config = dict(
    model='class-conditioned image flow-matching model',
    dataset='microscope photos of single blood and bone marrow cells',
    train_examples=97085,
    image_size=48,
    horizontal_flip=True,
    conditioning='class',
    arch='unet',
    objective='flow_matching',
    cond_dim=128,
    targets=['smear'],
    num_classes=2,
    cond_dropout=0.2,
    logit_normal_time=False,
    norm='groupnorm',
    activation='silu',
    weight_standardization=True,
    channel_attention='se',
    pixel_unshuffle=2,
    widths=[64, 128, 128],
    blocks_per_level=1,
    scale_shift_norm=False,
    dropout=0.1,
    attention=True,
    upsampling='nearest_conv',
    init='lecun_normal',
    residual_init='scaled_by_depth',
    optimizer='muon',
    muon_scale='original',
    lr=0.033,
    momentum=0.9,
    nesterov=True,
    orthogonalizer='polar_express',
    adamw_lr_other_params=0.0025,
    grad_clip=3.0,
    steps=11900,
    batch_size=384,
    epochs=47.1,
    lr_schedule='wsd',
    decay_fraction=0.2,
    final_lr_fraction=0,
    warmup_steps=350,
    weight_decay=0.003,
    adamw_weight_decay_other_params=0.01,
)
Rows from block 3 of a small class-conditioned image flow-matching model, named by matrix and row number. Rows with one number belong to one channel. Each number is 50 + 12 x the weight over its row's rms, rounded and kept within 0 to 99. All counts start at 0.
After each channel's rows are labels from the 100 images, of 14848 (inputs lightly noised), where the channel reaches its highest value: "patch colour" is the nearest of a few named colours to the mean colour under the peak. Only what is clearly more common there than usual is listed. The data: microscope photos of single blood and bone marrow cells.
# convs0: first 3x3 conv (model.mid.0.convs.0.weight, 128x128x3x3, standardized in use, each kernel summed), inputs 96-127
# convs1: second 3x3 conv (model.mid.0.convs.1.weight, 128x128x3x3, standardized in use, transposed, each kernel summed), outputs 96-127

convs0.5:51 45 43 50 64 55 44 38 41 45 33 39 29 49 37 49 47 45 31 44 34 49 56 48 56 51 27 34 31 29 61 37
convs1.5:60 57 83 53 51 39 50 51 52 73 49 46 46 35 50 31 39 73 72 45 46 50 57 51 40 54 51 40 48 79 51 50
patch colour: grey

convs0.115:58 58 65 63 63 56 48 47 45 49 42 70 34 65 54 62 58 40 60 57 56 60 67 54 57 22 19 48 50 62 39 46
convs1.115:41 57 51 26 63 44 60 51 25 54 67 46 43 48 53 42 58 68 37 26 61 58 62 71 32 49 41 36 65 63 44 64
patch colour: blue

convs0.23:50 62 46 45 38 66 51 37 38 79 45 48 61 35 59 59 32 33 40 24 38 52 56 26 39 58 41 53 35 59 47 60
convs1.23:12 47 42 40 51 40 52 48 67 31 62 44 41 40 32 42 57 41 45 41 61 62 50 50 63 47 59 45 46 46 56 55
patch colour: blue

convs0.111:51 43 44 36 35 36 44 50 57 47 68 33 19 61 58 40 43 44 43 50 57 44 48 58 42 46 52 42 78 54 60 70
convs1.111:65 27 46 41 52 48 48 43 55 60 51 34 61 69 54 32 45 57 43 52 53 34 48 38 38 59 63 48 44 36 67 57
patch colour: blue

convs0.21:59 55 74 49 47 68 42 37 71 38 49 68 54 51 60 66 49 60 63 53 41 53 39 76 58 67 59 55 32 38 38 72
convs1.21:33 65 73 73 45 56 17 59 56 40 37 56 52 44 58 72 48 63 60 43 45 62 60 60 65 51 53 69 50 43 48 43
patch colour: white

convs0.106:59 71 41 48 30 52 75 51 64 49 70 37 55 65 47 42 42 49 60 47 74 41 74 24 54 28 45 52 59 78 52 41
convs1.106:23 28 54 38 56 38 48 46 45 48 58 41 36 75 58 43 50 39 51 70 55 16 40 60 33 52 60 44 50 35 56 76
patch colour: blue

convs0.2:57 42 60 22 49 26 38 48 58 41 39 48 36 43 45 58 43 46 35 60 44 56 39 51 53 46 62 55 65 56 48 61
convs1.2:30 56 56 52 43 74 42 47 42 29 50 67 47 32 36 32 36 51 61 54 45 75 53 34 52 56 63 55 43 60 45 50
patch colour: black; blue

convs0.65:50 51 38 66 47 47 54 41 58 56 48 60 44 35 42 64 48 45 27 38 38 29 35 20 47 46 61 41 67 59 43 49
convs1.65:21 51 42 33 53 49 56 49 61 61 62 43 40 39 40 33 63 46 61 39 42 60 47 65 41 52 38 64 44 37 54 44
patch colour: blue

convs0.49:70 46 57 46 53 61 57 67 61 61 29 63 57 36 40 66 43 61 46 71 34 67 29 64 61 62 31 54 47 63 37 72
convs1.49:70 28 66 38 55 67 52 35 63 26 56 44 70 58 64 58 39 27 33 54 56 56 43 43 38 42 61 52 48 28 38 52
patch colour: white

convs0.80:64 49 72 29 53 59 46 46 58 44 47 56 52 40 62 68 66 46 49 43 33 53 36 89 48 26 41 35 59 53 47 62
convs1.80:60 44 60 58 47 57 50 68 32 39 63 33 35 73 35 48 54 62 61 57 56 66 64 47 60 51 42 35 69 71 49 35
patch colour: black

convs0.100:35 62 61 41 69 46 41 27 54 41 58 41 34 62 41 54 66 59 50 44 63 36 64 73 48 47 73 48 75 44 56 30
convs1.100:65 45 30 46 33 66 59 55 47 58 44 83 62 42 54 34 45 65 49 50 53 22 35 46 54 44 48 51 60 57 49 29
patch colour: white

convs0.20:54 64 72 40 31 62 37 47 61 48 44 67 33 35 60 47 40 46 39 48 44 66 50 44 61 48 30 41 35 59 57 54
convs1.20:43 45 51 69 37 32 38 59 57 50 45 60 77 54 50 40 30 33 51 81 59 53 47 64 52 52 40 62 28 41 49 50
patch colour: purple; blue

convs0.22:54 52 50 41 31 48 50 41 49 62 37 62 57 37 29 53 38 45 42 52 39 56 38 24 59 53 56 52 67 40 50 51
convs1.22:37 54 39 60 48 58 47 23 47 51 48 65 78 55 37 51 52 37 35 51 62 80 40 44 60 55 68 64 31 71 50 33
patch colour: purple

convs0.101:51 34 34 75 46 49 44 53 61 56 60 64 35 35 49 72 47 51 46 58 54 36 67 62 60 68 54 27 49 60 37 59
convs1.101:80 56 49 30 50 69 48 33 83 47 48 40 84 54 49 61 57 58 54 43 30 44 52 47 42 57 52 51 28 55 70 48
patch colour: blue

convs0.44:56 56 41 43 71 31 46 29 44 61 70 39 48 38 51 54 62 32 53 44 57 44 62 53 42 45 66 56 82 57 58 48
convs1.44:46 55 40 50 22 45 67 53 41 47 69 49 42 31 48 31 58 69 47 65 53 49 48 53 55 65 33 48 56 45 28 41
patch colour: black; blue

convs0.120:58 60 68 55 44 50 47 36 47 41 65 57 38 63 53 61 70 65 61 53 53 33 48 50 62 43 52 56 64 42 45 57
convs1.120:55 64 58 49 33 77 40 60 43 47 51 56 54 56 68 71 50 74 68 41 58 44 60 40 57 44 52 52 60 51 43 48
patch colour: purple; blue

convs0.110:63 54 53 77 61 57 71 72 56 44 44 35 28 34 38 47 63 41 41 68 40 47 60 66 56 44 68 54 45 56 54 77
convs1.110:44 41 55 19 50 46 36 41 56 39 56 37 65 53 49 47 40 51 72 51 40 29 42 35 55 45 51 61 21 46 36 88
patch colour: grey

convs0.72:41 52 54 52 51 48 46 41 41 63 28 43 30 60 55 60 53 57 52 62 67 55 37 49 66 32 29 55 39 54 75 60
convs1.72:74 33 45 47 36 62 51 58 54 74 40 52 58 53 67 33 57 47 71 29 44 39 48 40 50 59 57 49 60 49 45 61
patch colour: white

convs0.28:75 76 57 50 49 56 46 42 72 47 47 68 43 59 74 73 39 51 42 55 34 50 42 61 68 26 49 38 52 41 48 54
convs1.28:79 46 72 48 42 56 39 51 41 53 46 78 64 58 49 61 75 40 56 50 56 47 46 40 39 59 69 59 55 34 71 42
patch colour: purple

convs0.55:49 72 31 48 53 64 68 58 65 52 11 58 64 46 52 38 45 51 77 58 61 25 34 33 53 43 46 77 40 58 55 62
convs1.55:56 30 42 47 51 46 30 62 42 57 52 58 55 51 58 36 47 67 52 55 48 49 62 39 41 56 76 52 59 51 50 87
patch colour: white

convs0.91:61 60 25 51 51 34 44 51 62 51 38 41 46 53 43 47 73 63 47 54 41 31 41 49 50 43 53 21 68 57 52 60
convs1.91:63 55 66 31 70 18 36 51 48 61 52 32 30 56 64 29 52 38 39 64 51 55 42 40 53 61 53 49 48 50 37 73
patch colour: blue

convs0.10:72 49 57 50 60 23 59 68 31 50 45 53 63 51 41 50 58 36 51 52 43 36 74 48 59 36 52 40 31 56 56 42
convs1.10:46 29 48 50 69 48 62 42 56 59 48 43 24 56 50 51 59 26 37 47 49 61 38 49 44 48 23 31 36 43 33 40
patch colour: grey

convs0.48:55 65 60 63 57 52 46 60 56 43 67 54 51 46 43 50 16 51 41 41 53 65 40 68 52 57 51 48 46 59 33 82
convs1.48:56 40 48 59 37 20 82 49 44 29 63 29 61 49 35 47 63 65 57 36 48 56 44 56 27 65 54 56 26 66 46 46
patch colour: blue

convs0.76:47 54 53 42 49 41 32 34 48 62 55 60 69 70 55 40 28 62 63 55 68 41 48 53 47 40 23 65 39 51 53 64
convs1.76:63 38 40 44 47 65 57 64 50 42 61 48 45 59 46 44 70 64 45 60 29 51 66 78 40 39 39 30 61 33 45 44
patch colour: blue; black

convs0.35:64 42 50 30 37 61 47 47 38 60 68 36 74 36 45 40 60 32 47 48 56 53 49 24 48 38 49 72 31 61 72 48
convs1.35:45 49 40 58 39 47 68 44 38 53 45 28 22 63 46 42 39 47 56 29 60 37 70 53 45 64 70 44 50 40 59 56
patch colour: blue

convs0.32:55 52 40 31 40 44 59 69 46 61 60 31 53 53 54 60 65 28 57 39 56 47 46 13 47 46 44 57 48 59 62 47
convs1.32:55 45 56 34 72 46 41 26 43 35 51 40 58 61 50 43 63 49 22 48 55 54 60 45 48 57 53 36 31 40 61 43
patch colour: blue

convs0.38:66 42 53 07 58 57 46 38 50 63 31 40 72 41 66 70 49 61 21 59 53 54 40 74 53 60 28 43 42 36 48 49
convs1.38:44 53 36 87 55 70 72 64 53 23 45 43 38 38 53 70 44 36 32 54 53 44 46 38 57 47 32 45 52 37 22 49
patch colour: white

convs0.17:65 54 51 36 25 40 57 53 43 49 43 57 41 45 52 59 44 31 51 64 39 61 24 77 37 48 42 49 43 46 58 50
convs1.17:61 56 67 53 64 49 48 57 35 68 65 56 46 57 27 28 72 48 53 46 32 80 69 38 21 27 49 30 67 64 51 52
patch colour: blue

convs0.24:70 43 76 39 46 67 54 19 51 52 55 42 47 27 44 47 33 53 37 40 49 45 47 38 64 60 31 46 38 68 52 25
convs1.24:54 58 55 50 34 48 69 63 44 53 66 60 48 50 39 51 69 52 43 43 39 44 63 59 58 41 52 44 78 32 43 45
patch colour: blue; black

convs0.93:61 43 45 61 69 41 47 41 70 61 65 65 30 59 63 64 82 67 62 47 53 45 58 51 58 43 29 38 50 45 50 55
convs1.93:54 52 46 43 53 63 35 26 51 69 42 35 24 62 55 74 27 60 36 67 54 55 67 57 53 56 73 59 51 59 38 48
patch colour: black; blue

convs0.46:51 64 39 34 65 54 52 36 57 57 72 66 49 36 55 78 59 27 29 52 36 63 31 48 55 34 62 54 65 42 60 49
convs1.46:61 59 64 50 29 35 55 39 57 45 51 49 73 64 50 41 39 46 37 44 49 43 47 32 71 52 81 56 27 39 47 61
patch colour: purple; blue

convs0.123:43 48 68 49 54 45 59 62 61 49 60 59 45 56 40 63 63 56 44 49 53 49 40 61 52 21 72 57 65 75 46 53
convs1.123:57 51 53 37 38 49 54 30 57 35 53 59 61 55 56 45 50 54 53 39 58 34 48 30 56 77 68 58 33 55 56 51
patch colour: black; blue

convs0.94:58 42 61 47 43 59 34 56 39 29 50 41 46 40 68 49 59 74 30 41 60 38 69 54 50 58 31 58 54 52 46 54
convs1.94:66 56 43 71 49 55 40 39 61 59 39 58 27 50 47 49 34 14 66 54 54 55 55 56 29 53 51 51 37 77 64 60
patch colour: black; blue

convs0.58:53 48 68 59 60 43 46 48 49 54 38 36 48 43 34 47 37 35 42 33 43 48 55 42 37 72 66 45 51 60 44 48
convs1.58:33 50 20 48 22 53 58 29 37 39 67 34 41 34 41 55 48 59 55 39 35 78 57 42 38 42 56 53 46 56 48 57
patch colour: blue

convs0.90:59 31 54 14 42 56 41 29 52 47 47 51 60 43 42 58 22 59 48 46 46 43 47 69 58 44 63 41 49 57 60 42
convs1.90:45 57 50 79 36 35 59 46 43 60 54 61 26 50 53 47 45 35 52 38 48 41 46 41 46 66 44 66 58 51 38 47
patch colour: white

convs0.113:42 51 56 39 45 42 42 59 41 65 15 38 64 45 51 46 65 53 44 64 51 44 64 47 50 39 40 58 67 55 39 33
convs1.113:17 57 47 65 54 36 37 34 47 65 49 41 50 40 30 56 43 39 48 29 66 51 57 50 58 42 50 43 41 47 77 19
patch colour: blue

convs0.0:39 46 57 59 36 80 41 44 37 52 62 59 47 30 49 58 44 51 21 42 53 55 44 49 58 29 66 54 70 36 38 63
convs1.0:49 35 55 73 60 39 53 58 64 43 58 68 38 52 33 48 45 36 55 46 55 48 56 64 64 46 52 41 44 37 54 25
patch colour: black; blue

convs0.15:49 35 45 41 52 43 52 55 73 72 54 53 51 73 58 52 71 76 56 54 64 51 64 44 49 42 30 58 52 38 50 18
convs1.15:43 47 41 68 47 45 56 69 38 34 60 41 86 71 55 45 41 49 43 74 40 23 51 64 37 43 51 44 56 46 45 65
patch colour: blue; black

convs0.104:63 50 34 63 52 21 58 50 42 74 56 43 49 46 57 39 65 42 45 47 54 31 66 21 51 48 40 46 56 58 42 44
convs1.104:31 50 53 40 34 43 70 52 41 48 57 29 25 29 55 52 48 52 41 45 61 38 41 65 36 29 42 51 67 52 57 27
patch colour: blue

convs0.39:55 56 31 32 56 28 53 41 48 60 59 49 42 74 41 56 66 44 39 32 57 49 36 16 50 40 64 39 91 53 39 48
convs1.39:60 55 44 28 46 31 66 47 53 48 63 40 56 35 52 57 52 75 41 59 56 43 53 36 54 52 58 57 39 66 45 64
patch colour: blue; black

convs0.8:58 40 66 57 51 55 49 63 57 52 58 68 60 58 44 78 53 57 28 53 45 58 38 71 61 37 66 34 60 40 38 62
convs1.8:70 36 58 63 53 47 28 56 49 53 52 50 31 52 42 59 46 57 63 85 55 55 74 51 55 57 44 50 44 64 70 38
patch colour: blue

convs0.103:32 39 58 43 54 43 48 62 50 40 43 53 39 66 47 62 57 70 53 44 45 45 51 52 50 67 47 45 81 56 50 40
convs1.103:42 70 18 45 37 60 59 48 47 72 44 70 81 36 48 28 34 49 45 48 45 28 49 46 62 36 45 67 37 59 59 44
patch colour: purple; blue

convs0.63:56 58 59 37 63 59 51 49 57 30 28 46 54 32 56 65 40 48 51 52 46 23 44 59 44 40 56 63 43 42 40 84
convs1.63:32 40 53 67 62 49 39 67 46 45 52 91 30 93 56 42 54 54 42 37 58 73 52 41 61 73 60 66 44 38 47 70
patch colour: white

convs0.96:57 56 51 53 74 40 57 46 54 52 51 57 43 78 47 47 46 42 60 44 51 33 51 18 54 44 49 70 41 60 33 59
convs1.96:57 61 45 47 54 65 59 73 50 60 67 25 55 12 52 60 72 51 48 35 35 46 48 73 59 53 57 58 57 50 53 64
patch colour: blue; black

convs0.117:40 61 64 45 33 49 35 41 54 24 50 47 35 61 46 47 36 66 52 59 70 43 54 55 61 74 56 79 39 52 64 47
convs1.117:41 45 51 80 41 68 81 75 37 43 34 30 26 45 60 32 61 55 61 59 51 36 37 62 32 45 17 42 34 48 55 41
patch colour: white

convs0.79:48 46 53 89 52 41 67 63 48 43 63 60 37 57 44 64 38 56 59 59 51 31 60 53 51 52 55 26 22 46 67 64
convs1.79:33 49 57 23 73 49 36 47 60 37 53 50 45 70 58 70 50 29 20 69 32 55 38 53 48 54 42 23 44 41 54 50
patch colour: blue