Rows from block 3 of a small class-conditioned image flow-matching model, named by matrix and row number. Rows with one number belong to one channel. Each number is 128 + 24 x the weight over its row's rms, rounded and kept within 0 to 255. All counts start at 0.
After each channel's rows are labels from the 100 images, of 14848 (inputs lightly noised), where the channel reaches its highest value: "top examples" is what is common among them. Only what is clearly more common there than usual is listed. The data: microscope photos of single blood and bone marrow cells.
# convs0: first 3x3 conv (model.mid.0.convs.0.weight, 128x128x3x3, standardized in use, each kernel summed), inputs 96-127
# convs1: second 3x3 conv (model.mid.0.convs.1.weight, 128x128x3x3, standardized in use, transposed, each kernel summed), outputs 96-127

convs0.16 [144 138 127 166 116 141 129 134 117 160 119 146 171  75 122 104 100  72 102 138 125 144 135  89 118 121 100 148 112 133 136 146]
convs1.16 [ 82 141 118 126 133 131 145 110 145 104 122 120 140 161 128  62 114 113 108 105 105 125 103 134 140 143 160 151 130 111 138 133]
top examples: smear: peripheral blood

convs0.56 [114  99 104  68 121 102 107 104 134 138 122 144 178 151  72 155 123  99 155 108 145 139 121 113 146 133 149 153 127 124 142 113]
convs1.56 [129 145 149  84 109 164  83 136 120 129  94 130 139 102 124 141 106 128  63 163 137 163 144 118 120 151 125 119 169 120 161 102]
top examples: cell type: promyelocyte

convs0.36 [132 134 105 158  87 145 133 168 115 115  92 117 120 106 126  80 146 143 133 145 129 129  78 116 180 140  42 145 115 124  88 115]
convs1.36 [123 136 135 124 114 128  96 109 146 138 114  87 118 104 112 178 116 136 170 132 125  96  97 105 159 104 123 134 126 194  96 161]
top examples: smear: peripheral blood

convs0.88 [133  57 125 107  87 126 108 122 105 165  73  87 164  93 154 111 102 130 111 146 103 124 115 157  94 122 116 157 149 151 108 181]
convs1.88 [116 141 120 133 129 117 111 104 148 142 112 153 114 139 145 169 130 138 121 141 141 139 104  88 171 124  85 110 109 134 135 105]
top examples: smear: peripheral blood; cell type: segmented neutrophil

convs0.4 [126 139 143 122 126 143 131 111 116 159 109 133 100  99  90  90  79 158 156 128 123 147 142 112 159 131  74  76  93  91 105 137]
convs1.4 [193 107 129 144 140 145 111  89 155 120 106  88 135 135 158 146 141 141 122 149 149 120  87 140 123 129 158 122 153 144 141 142]
top examples: cell type: erythroblast

convs0.98 [148 118  85 116 156 103 135 133  91 184  99 115 117 137 150 135 171 100 143 130 145 123 120 106 116 136 114 109 138 118 123 103]
convs1.98 [129 123 118 130 172 140 112  67 141 129 121 133 157 141 105 201 158 110 102 144 145 104 156  93 131  76 130 122 140 104 148  93]
top examples: smear: peripheral blood

convs0.70 [153 127 147 121 124 113 137 149 130 145 110 104  96  96 167 116 115 157 108 140 149 114 109 150 166 108 123 141  92 147 127 110]
convs1.70 [176 140 126 103 163 146 118  94 148 135 138 134 120 118 125 142 106 106 152 185 104 140 126  92 134 100 132 117 119  79 148 144]
top examples: cell type: lymphocyte

convs0.112 [133 158 124 122 156 109 142 128 149 132  95 142 126 181 105 139 163 117 175 140 131 142 140 136 131 142  92 183 142 111 134  99]
convs1.112 [145 112 159 154 116 112 112 145 160 122 136 131  89 147 109 128 121 113 151 134 142  97 133 121  90 126  97 148  75  99 161 101]
top examples: cell type: artefact

convs0.105 [127 138 111 131 154 106 108 117 123 168 120 135 133 148 130 137 132 140 121 132 143 123 124 144 148 144 114 153 164 123 145 153]
convs1.105 [122 139 113 123 103 113 143 108 153 181 103 148  92 142 177 134 110 126 139 155 114 118 118 149 141  81 109 139 124 127 145 146]
top examples: smear: peripheral blood

convs0.107 [122  81 136 138  94 118  90 142 127 135 143 115  94 139 133 136 102 137  99 107 144 131 153 119  83 105 125 102 158 141 109  93]
convs1.107 [153 154 103 153 117 108 141 163 157 168 119 157 101 147 142 128 144 111 138 132 112 128  70 135 134 138 132 116 128 118 114 123]
top examples: cell type: lymphocyte

convs0.33 [142 118  75 119 149 119 135 132 146 159 101 158 160 148 125 180 172 139 113 109 177 118  98  92 123 114 116 142 166  86 149 129]
convs1.33 [135 146 149 135 151 132 130 116  85 147 118 147  95 128 124 101 111 162 136 115 141 156 185 103 138  95 109 117 167 129 115  76]
top examples: cell type: blast

convs0.78 [124 135 154 118 144 125 152 111 100  70 132 135  78 160 113 141  84 104 136 156 133 117 186 128 103 130 139 144 116 164 134  89]
convs1.78 [101 110 128 131 102 175 129 127 159 159 112 116 157 135 160 127 181 105 137 116 126 122  95 101 108 117  71  93 117 112 143 137]
top examples: cell type: segmented neutrophil

convs0.82 [136 153 109 103 111 121 107  85 142 121  92 139 159 152 107 138 141 178 150 121 143 113 119 168 126 109 141 132 155 118  99 123]
convs1.82 [ 82 163 130 151 149 110 106 116  85 114 125 199 109 109 130 136 116 125 123 116 171 155 103 130 179 122 129 170 150 114 108  96]
top examples: smear: peripheral blood; cell type: segmented neutrophil

convs0.7 [130 119 158 118 146 165  94 115 145 152 129 106 152 125 131 170 176 132 127 107 146 127 136 201 116 112 115 122 116 131 111 143]
convs1.7 [ 61 143  90 105 108 105 140 148  99 113 145 140 111  85 107  81 121 104  97 142 116 131 154 154 126  89 122 134 149  84 131 151]
top examples: cell type: erythroblast

convs0.114 [131 137 135 146 114  95 144 111 120 116 132 173 109 151 172 133 197 161 146 150 131 146  92 123 117 182  90 144 104 131 137 161]
convs1.114 [ 95 128 132 145 106  99 130 112 163 123 108 139 125 162 134 100  92 110 124  95 105 117 101 157 140  78 156 132 125 119 104 109]
top examples: smear: peripheral blood

convs0.30 [154 144 122  91  74 148 127 135 112 114  89 131 141 124 148  87 159 138  77 158 153 140 120 138 120 120  74 105 122 138 107 146]
convs1.30 [102  94 153 100 110 123 108 129 145 149 125 110 150 105 116 118 105 152 166 137 131  88  99 116 155 138 115 174 143 141 142 193]
top examples: cell type: lymphocyte; smear: peripheral blood

convs0.1 [137 168 102 125 131 150 136 126 102 134 101 156 124 151 113 125 167 111 175 150 156 130 129  93 186  95  83 181 150 177  77 163]
convs1.1 [ 95 166 126  85 107 119 128 172 128 108 120 148 146 113 116  82  97 155 153  97 188  83 135 131 166 133 117 150 107  95 129  99]
top examples: smear: peripheral blood; cell type: platelet

convs0.97 [142  95 136 125 104 116 114 108 119 146 137 103 122 113 135  98  94 145 144 146 142 156 160 154 129 169 156 112 116 125 166 149]
convs1.97 [123  96 120  96 138 147 143 113 112 113 121 144 130 141 114 119 117 109 134 105 131 137 159 119  99 114 131 105 187  72 161 138]
top examples: cell type: blast

convs0.66 [101  84 111 140 122  84 123 112 124 185 146 111 127 106 114  95 118 122  88 159 146 132 158 103 137 156 125 112 152 105 190  91]
convs1.66 [139  99 134 121 128 118 135 133 118 143 133 123 148 109 100 156 127 129 136 201 143 170 153 156  98  82 128 115 131 114 139 123]
top examples: cell type: artefact

convs0.60 [145 131 151 104 148 147 116 105 171  74  75 157 135 102  99 166 130 145 117 128 169 141 101 124 126 147 150 141 137  95 150 115]
convs1.60 [ 77 103 140 119 125 113  99 151 142 124 125 208  90 125 126 135 158 142 115 141  89 173 119 136 119 146 170 158 125 155 136 125]
top examples: cell type: promyelocyte

convs0.14 [142 100 104  88 142 171  99 130 132  99 111 119 128  78 135 127  84 123 113 155 117 133 119 112 115 156  87 121 125 118 178 119]
convs1.14 [140  88 122 141 125 156 150  67 100 120 110 171 143  91 149  85 116 127 114 154 102 112  97 144 164 120 119 157 117 115 102 130]
top examples: cell type: segmented neutrophil

convs0.119 [131 147 134 133 112 139 116 113 129 107 111 156 122 127  97 132  77 118 153 110 105 156 150 166 129 118 160 103 125 136 166 149]
convs1.119 [153 126 133 102 120 161 147 124 113 137 161 165  88 133 111 114 164 140 115 125 139 138 122 146 190 119 125  85 148 159 121 144]
top examples: cell type: promyelocyte

convs0.126 [127 133  80 101 144 146 142 127  87 161 111 166 159 168 142 139 151 135 165 119 125 127 104  98 124  89 110 132 165 121 114 133]
convs1.126 [181 167 128 123 176 110 113 148 124 125 135 151 111 118 136 163 112 124 129 123 165 119 130 120 151 140 119 118 115 129 121 120]
top examples: cell type: erythroblast

convs0.27 [148 136  64 129 115 114 140 133 125 127  94  91 101 107  95 121 102 113 141 128 139 142 166  97 103 100 147 138 115 139 155 143]
convs1.27 [116  96 112 133 121 145 121  97 131 175 119  95 142 135 142  75 159  94 139 104 130 116 114 145 157 164 104 126 131 182 137 154]
top examples: cell type: segmented neutrophil

convs0.67 [ 76 111 146 166 181 107 147 107 147 124 159 115 120 170  95 116 139 128 148 127 128 115 167 118 128 138 162 115 126 149  91  99]
convs1.67 [118 148  82 102 115 180 124 148 140 115  88 135 179 123 150 171 102 124  96 126  93  79  84 146 154 115 146  89 174 123 130 106]
top examples: smear: peripheral blood

convs0.127 [149 122 151 207 108 102 115 117 187 137 158 142  93 128 113 157 158 104 140 162 119 116 113  86 161 122 139  74 121 151 172 131]
convs1.127 [197 162 110 114 152 122 145 156 152 114 150 137 144 173 133 152 124 132 132 108 112 123 163 131  95 213 181 150 130 162 109 109]
top examples: cell type: lymphocyte

convs0.95 [145 107 150 129 118 147 171 125 157 127 156 120  80 134 127 147 184 142 117 126 112 119 113  88 163  94 125 129 134 154 116  98]
convs1.95 [146 136 123  81 132  91  92 158 110 155 146 117 121 102 151  90 112 161 147 161 150 152 198 143 142 102 100 101 159 142 156 165]
top examples: smear: peripheral blood; cell type: eosinophil

convs0.75 [124 121 124 172 157 140 153 181 135  76 137 104 105 140 126  99 148 117 159 113 121 116 110 131 113 149 148 117  92 153 108 122]
convs1.75 [103 151 111 121 156 107 119 101 115 160 121 115 165 131 115 149 115 175 130 135 155 134 176 122 100 122  96  91  80 184 122 112]
top examples: cell type: lymphocyte

convs0.61 [114 125 154 127 146 110 146 122 163 143 130 127 160 102  89 130 113 116  89 132 150 123  99 108 123 134 175 131  74 143 145 121]
convs1.61 [116 182 113 132  93 114 151 149  87 155 103  75  91 131 110  97 121 129 114 121 123 113 163 144  94 178  94 117 141 142 132 124]
top examples: cell type: promyelocyte

convs0.86 [151 128 140  90 107 166 112 115 119 182 125 130 152 178 199 130  85 147 127 127 117 120 119 144 133 114 139 107 119 115 103 134]
convs1.86 [144 105 175 147 146 117  83 208 159  93 125 123 163 140 110 165 130 156 132 162 119 158 127 140 117 100 105 167 104 105  90 140]
top examples: cell type: artefact

convs0.29 [137 141 109 122 167 112 156  98 115 129 139 139 129 146  89 149 125 131  93 147 172 103 127 113 124 163 173 131 111 122  93 121]
convs1.29 [ 94  91 110 161 110 164 118 161 149 133 141 144  92 127 144 123 157 108 125  89  78 133 126 118 135 154 172 142 126 145 151 119]
top examples: cell type: lymphocyte

convs0.43 [125 147 108 117 126 141 144 149 138 106  97 166 140 144 119 167 118 129 124 161 111 140 126 161 133 107 134 112 135 114 119 195]
convs1.43 [ 60  86 148 118 148 137 114 114 112 145 147  84 160 100 118 128 147 111 172  85 143 189 141 142 158 147 135 133 145 181 118 187]
top examples: cell type: segmented neutrophil

convs0.69 [138 135 109 139 118 103 142 123 136 107 197 170 154 145 144 171  97 154 123 124 136 156 113 133 144 112 136 150 172 123 141 166]
convs1.69 [122 175 119 158 158 196 174 168 151 128 101 154 179 103  94 105 122 113 146 128 117  91 134 114 129 169 107 120  83 181 130  95]
top examples: cell type: lymphocyte

convs0.108 [109 113 134 102 143  94 119  97 116 180 108  93 103 122  54 128 146 113 137 129 155 110 131 136 110 126 165 106 147 136 125 123]
convs1.108 [165 176 119 138 119 123 121 112 111 138 122 134 181 122 164 112  99 124 138 170 157 163 112 122 193 103 163 124 140 107 112 104]
top examples: smear: peripheral blood

convs0.116 [151 144 144 159  74 127  73 169 132  91 133 165 108 126 154 143 136 143 145 129  77 150  91 158 126 127 112  58 114 130 103 170]
convs1.116 [149 142 186 110 162 102 121 171 144 122 112  99  75 130  85 115  82 127 123 112 101 165 164 129 140 181 124 138 106 144 144 107]
top examples: cell type: promyelocyte

convs0.11 [132 114 168 162 124  98  90 159 141 107 154 159 129 122 116 166 151 106 148 112 126 135 114 183 138 112 166 112 131  99 115 156]
convs1.11 [104 137 160 126 122 128 163  74 138 177 146 144  78 161 103 113 126 126 134 136 113 105 131 125 107 113 151 143 159 161 139 106]
top examples: cell type: erythroblast

convs0.19 [162 124 149  57  95 135 135  81 111 120 109 118 127 100 122 106 153 145  56 145 166 116 131 132 139 100 139 116 149 116 136  77]
convs1.19 [ 85 123 154 146 154 164 130 148 120 123 139 141 179 140 128 153 121  87 156 106  93 150 130 109 114 138 146 121 102 168 138  90]
top examples: smear: peripheral blood

convs0.6 [146 128 118 117 168 121 122 141 149 133 127 151 151 105 157  87 167 161 119 126 140 135 114 142 162 119 130  89 161 112  86 137]
convs1.6 [124 168 136 103 138 149 155 163 122 138 116 115 167  62 121 118 105 108 105 108 158 110 152 124 160 143 114 133 137 124 118 141]
top examples: cell type: erythroblast

convs0.12 [140 146 129 113 122 126 122  86 124 119  98 145 107 124 179 147 137 192 104 164  91 121 108 118 154 102 108 147 118 146  99 132]
convs1.12 [132 120 151  99 123 134 135 158 165 142  95 157 166 108 153 189 136 120 151 127 119  97 152 129 149 112 137 139 137 103 137 105]
top examples: smear: peripheral blood; cell type: platelet

convs0.109 [119 147 114 135 108 133 109 110 135 115 130 168 140 136 122 132 149 164 139 139 173 116 129  96 158 127 106 199 137 105 112 124]
convs1.109 [103 158 116 179 116 172 190 166 148 155 111 151 123 140 156  72 149 145 150 152  99 110 100 135 108  99 124 131 125 100 128 109]
top examples: smear: peripheral blood

convs0.118 [158 161 137 156 130 158 137 156 148 113 121 166 132 118 141 136 128 134 128 144 114 133  95 153 139  82 108  99  89  73 136 156]
convs1.118 [152  96 137 126 118 107  88  99 112 115 119 123 143 138 136 102 122  84 154 122 149 122 116 120 134 149 114 147 126 185 152 134]
top examples: cell type: segmented neutrophil

convs0.3 [ 97 125 143 109  91 137  79 104 110 117 117 120 136  72 133 140  86 114 105 134 149 113 129 116 142 120 160 108 104 120 193 119]
convs1.3 [206  70 103 137 116 137 136 121 102 149 120 146 159 188 115 159  80 126 128 171 133 149 166 126 133 101 141 133 145 109 172 108]
top examples: cell type: promyelocyte

convs0.64 [134  94 109 157 145 114 126 135 114 134 143 123 126  97  98 125 142 110 119 173 133 135 137 160 142 132 180  97 161 132 176 138]
convs1.64 [100 118 122 119 142 119 147 110 140 121 150 156  98 126 138 202  96 120 136 145 143 150 159 118  90 133 132 132 194 133 125 156]
top examples: cell type: segmented neutrophil

convs0.25 [118 123 158 101 149 148 147 120 130  93 131  95 148 148 110  79 160 124 110 163 147 112 156 132 109 172 123 134 105 145  79 172]
convs1.25 [112  83 120 182 121 147 146 138 158  64  96 158 121 146 149  79 107  97 112 140 129 117 115 152 148 159 163 127 134  99 109 107]
top examples: smear: peripheral blood; cell type: lymphocyte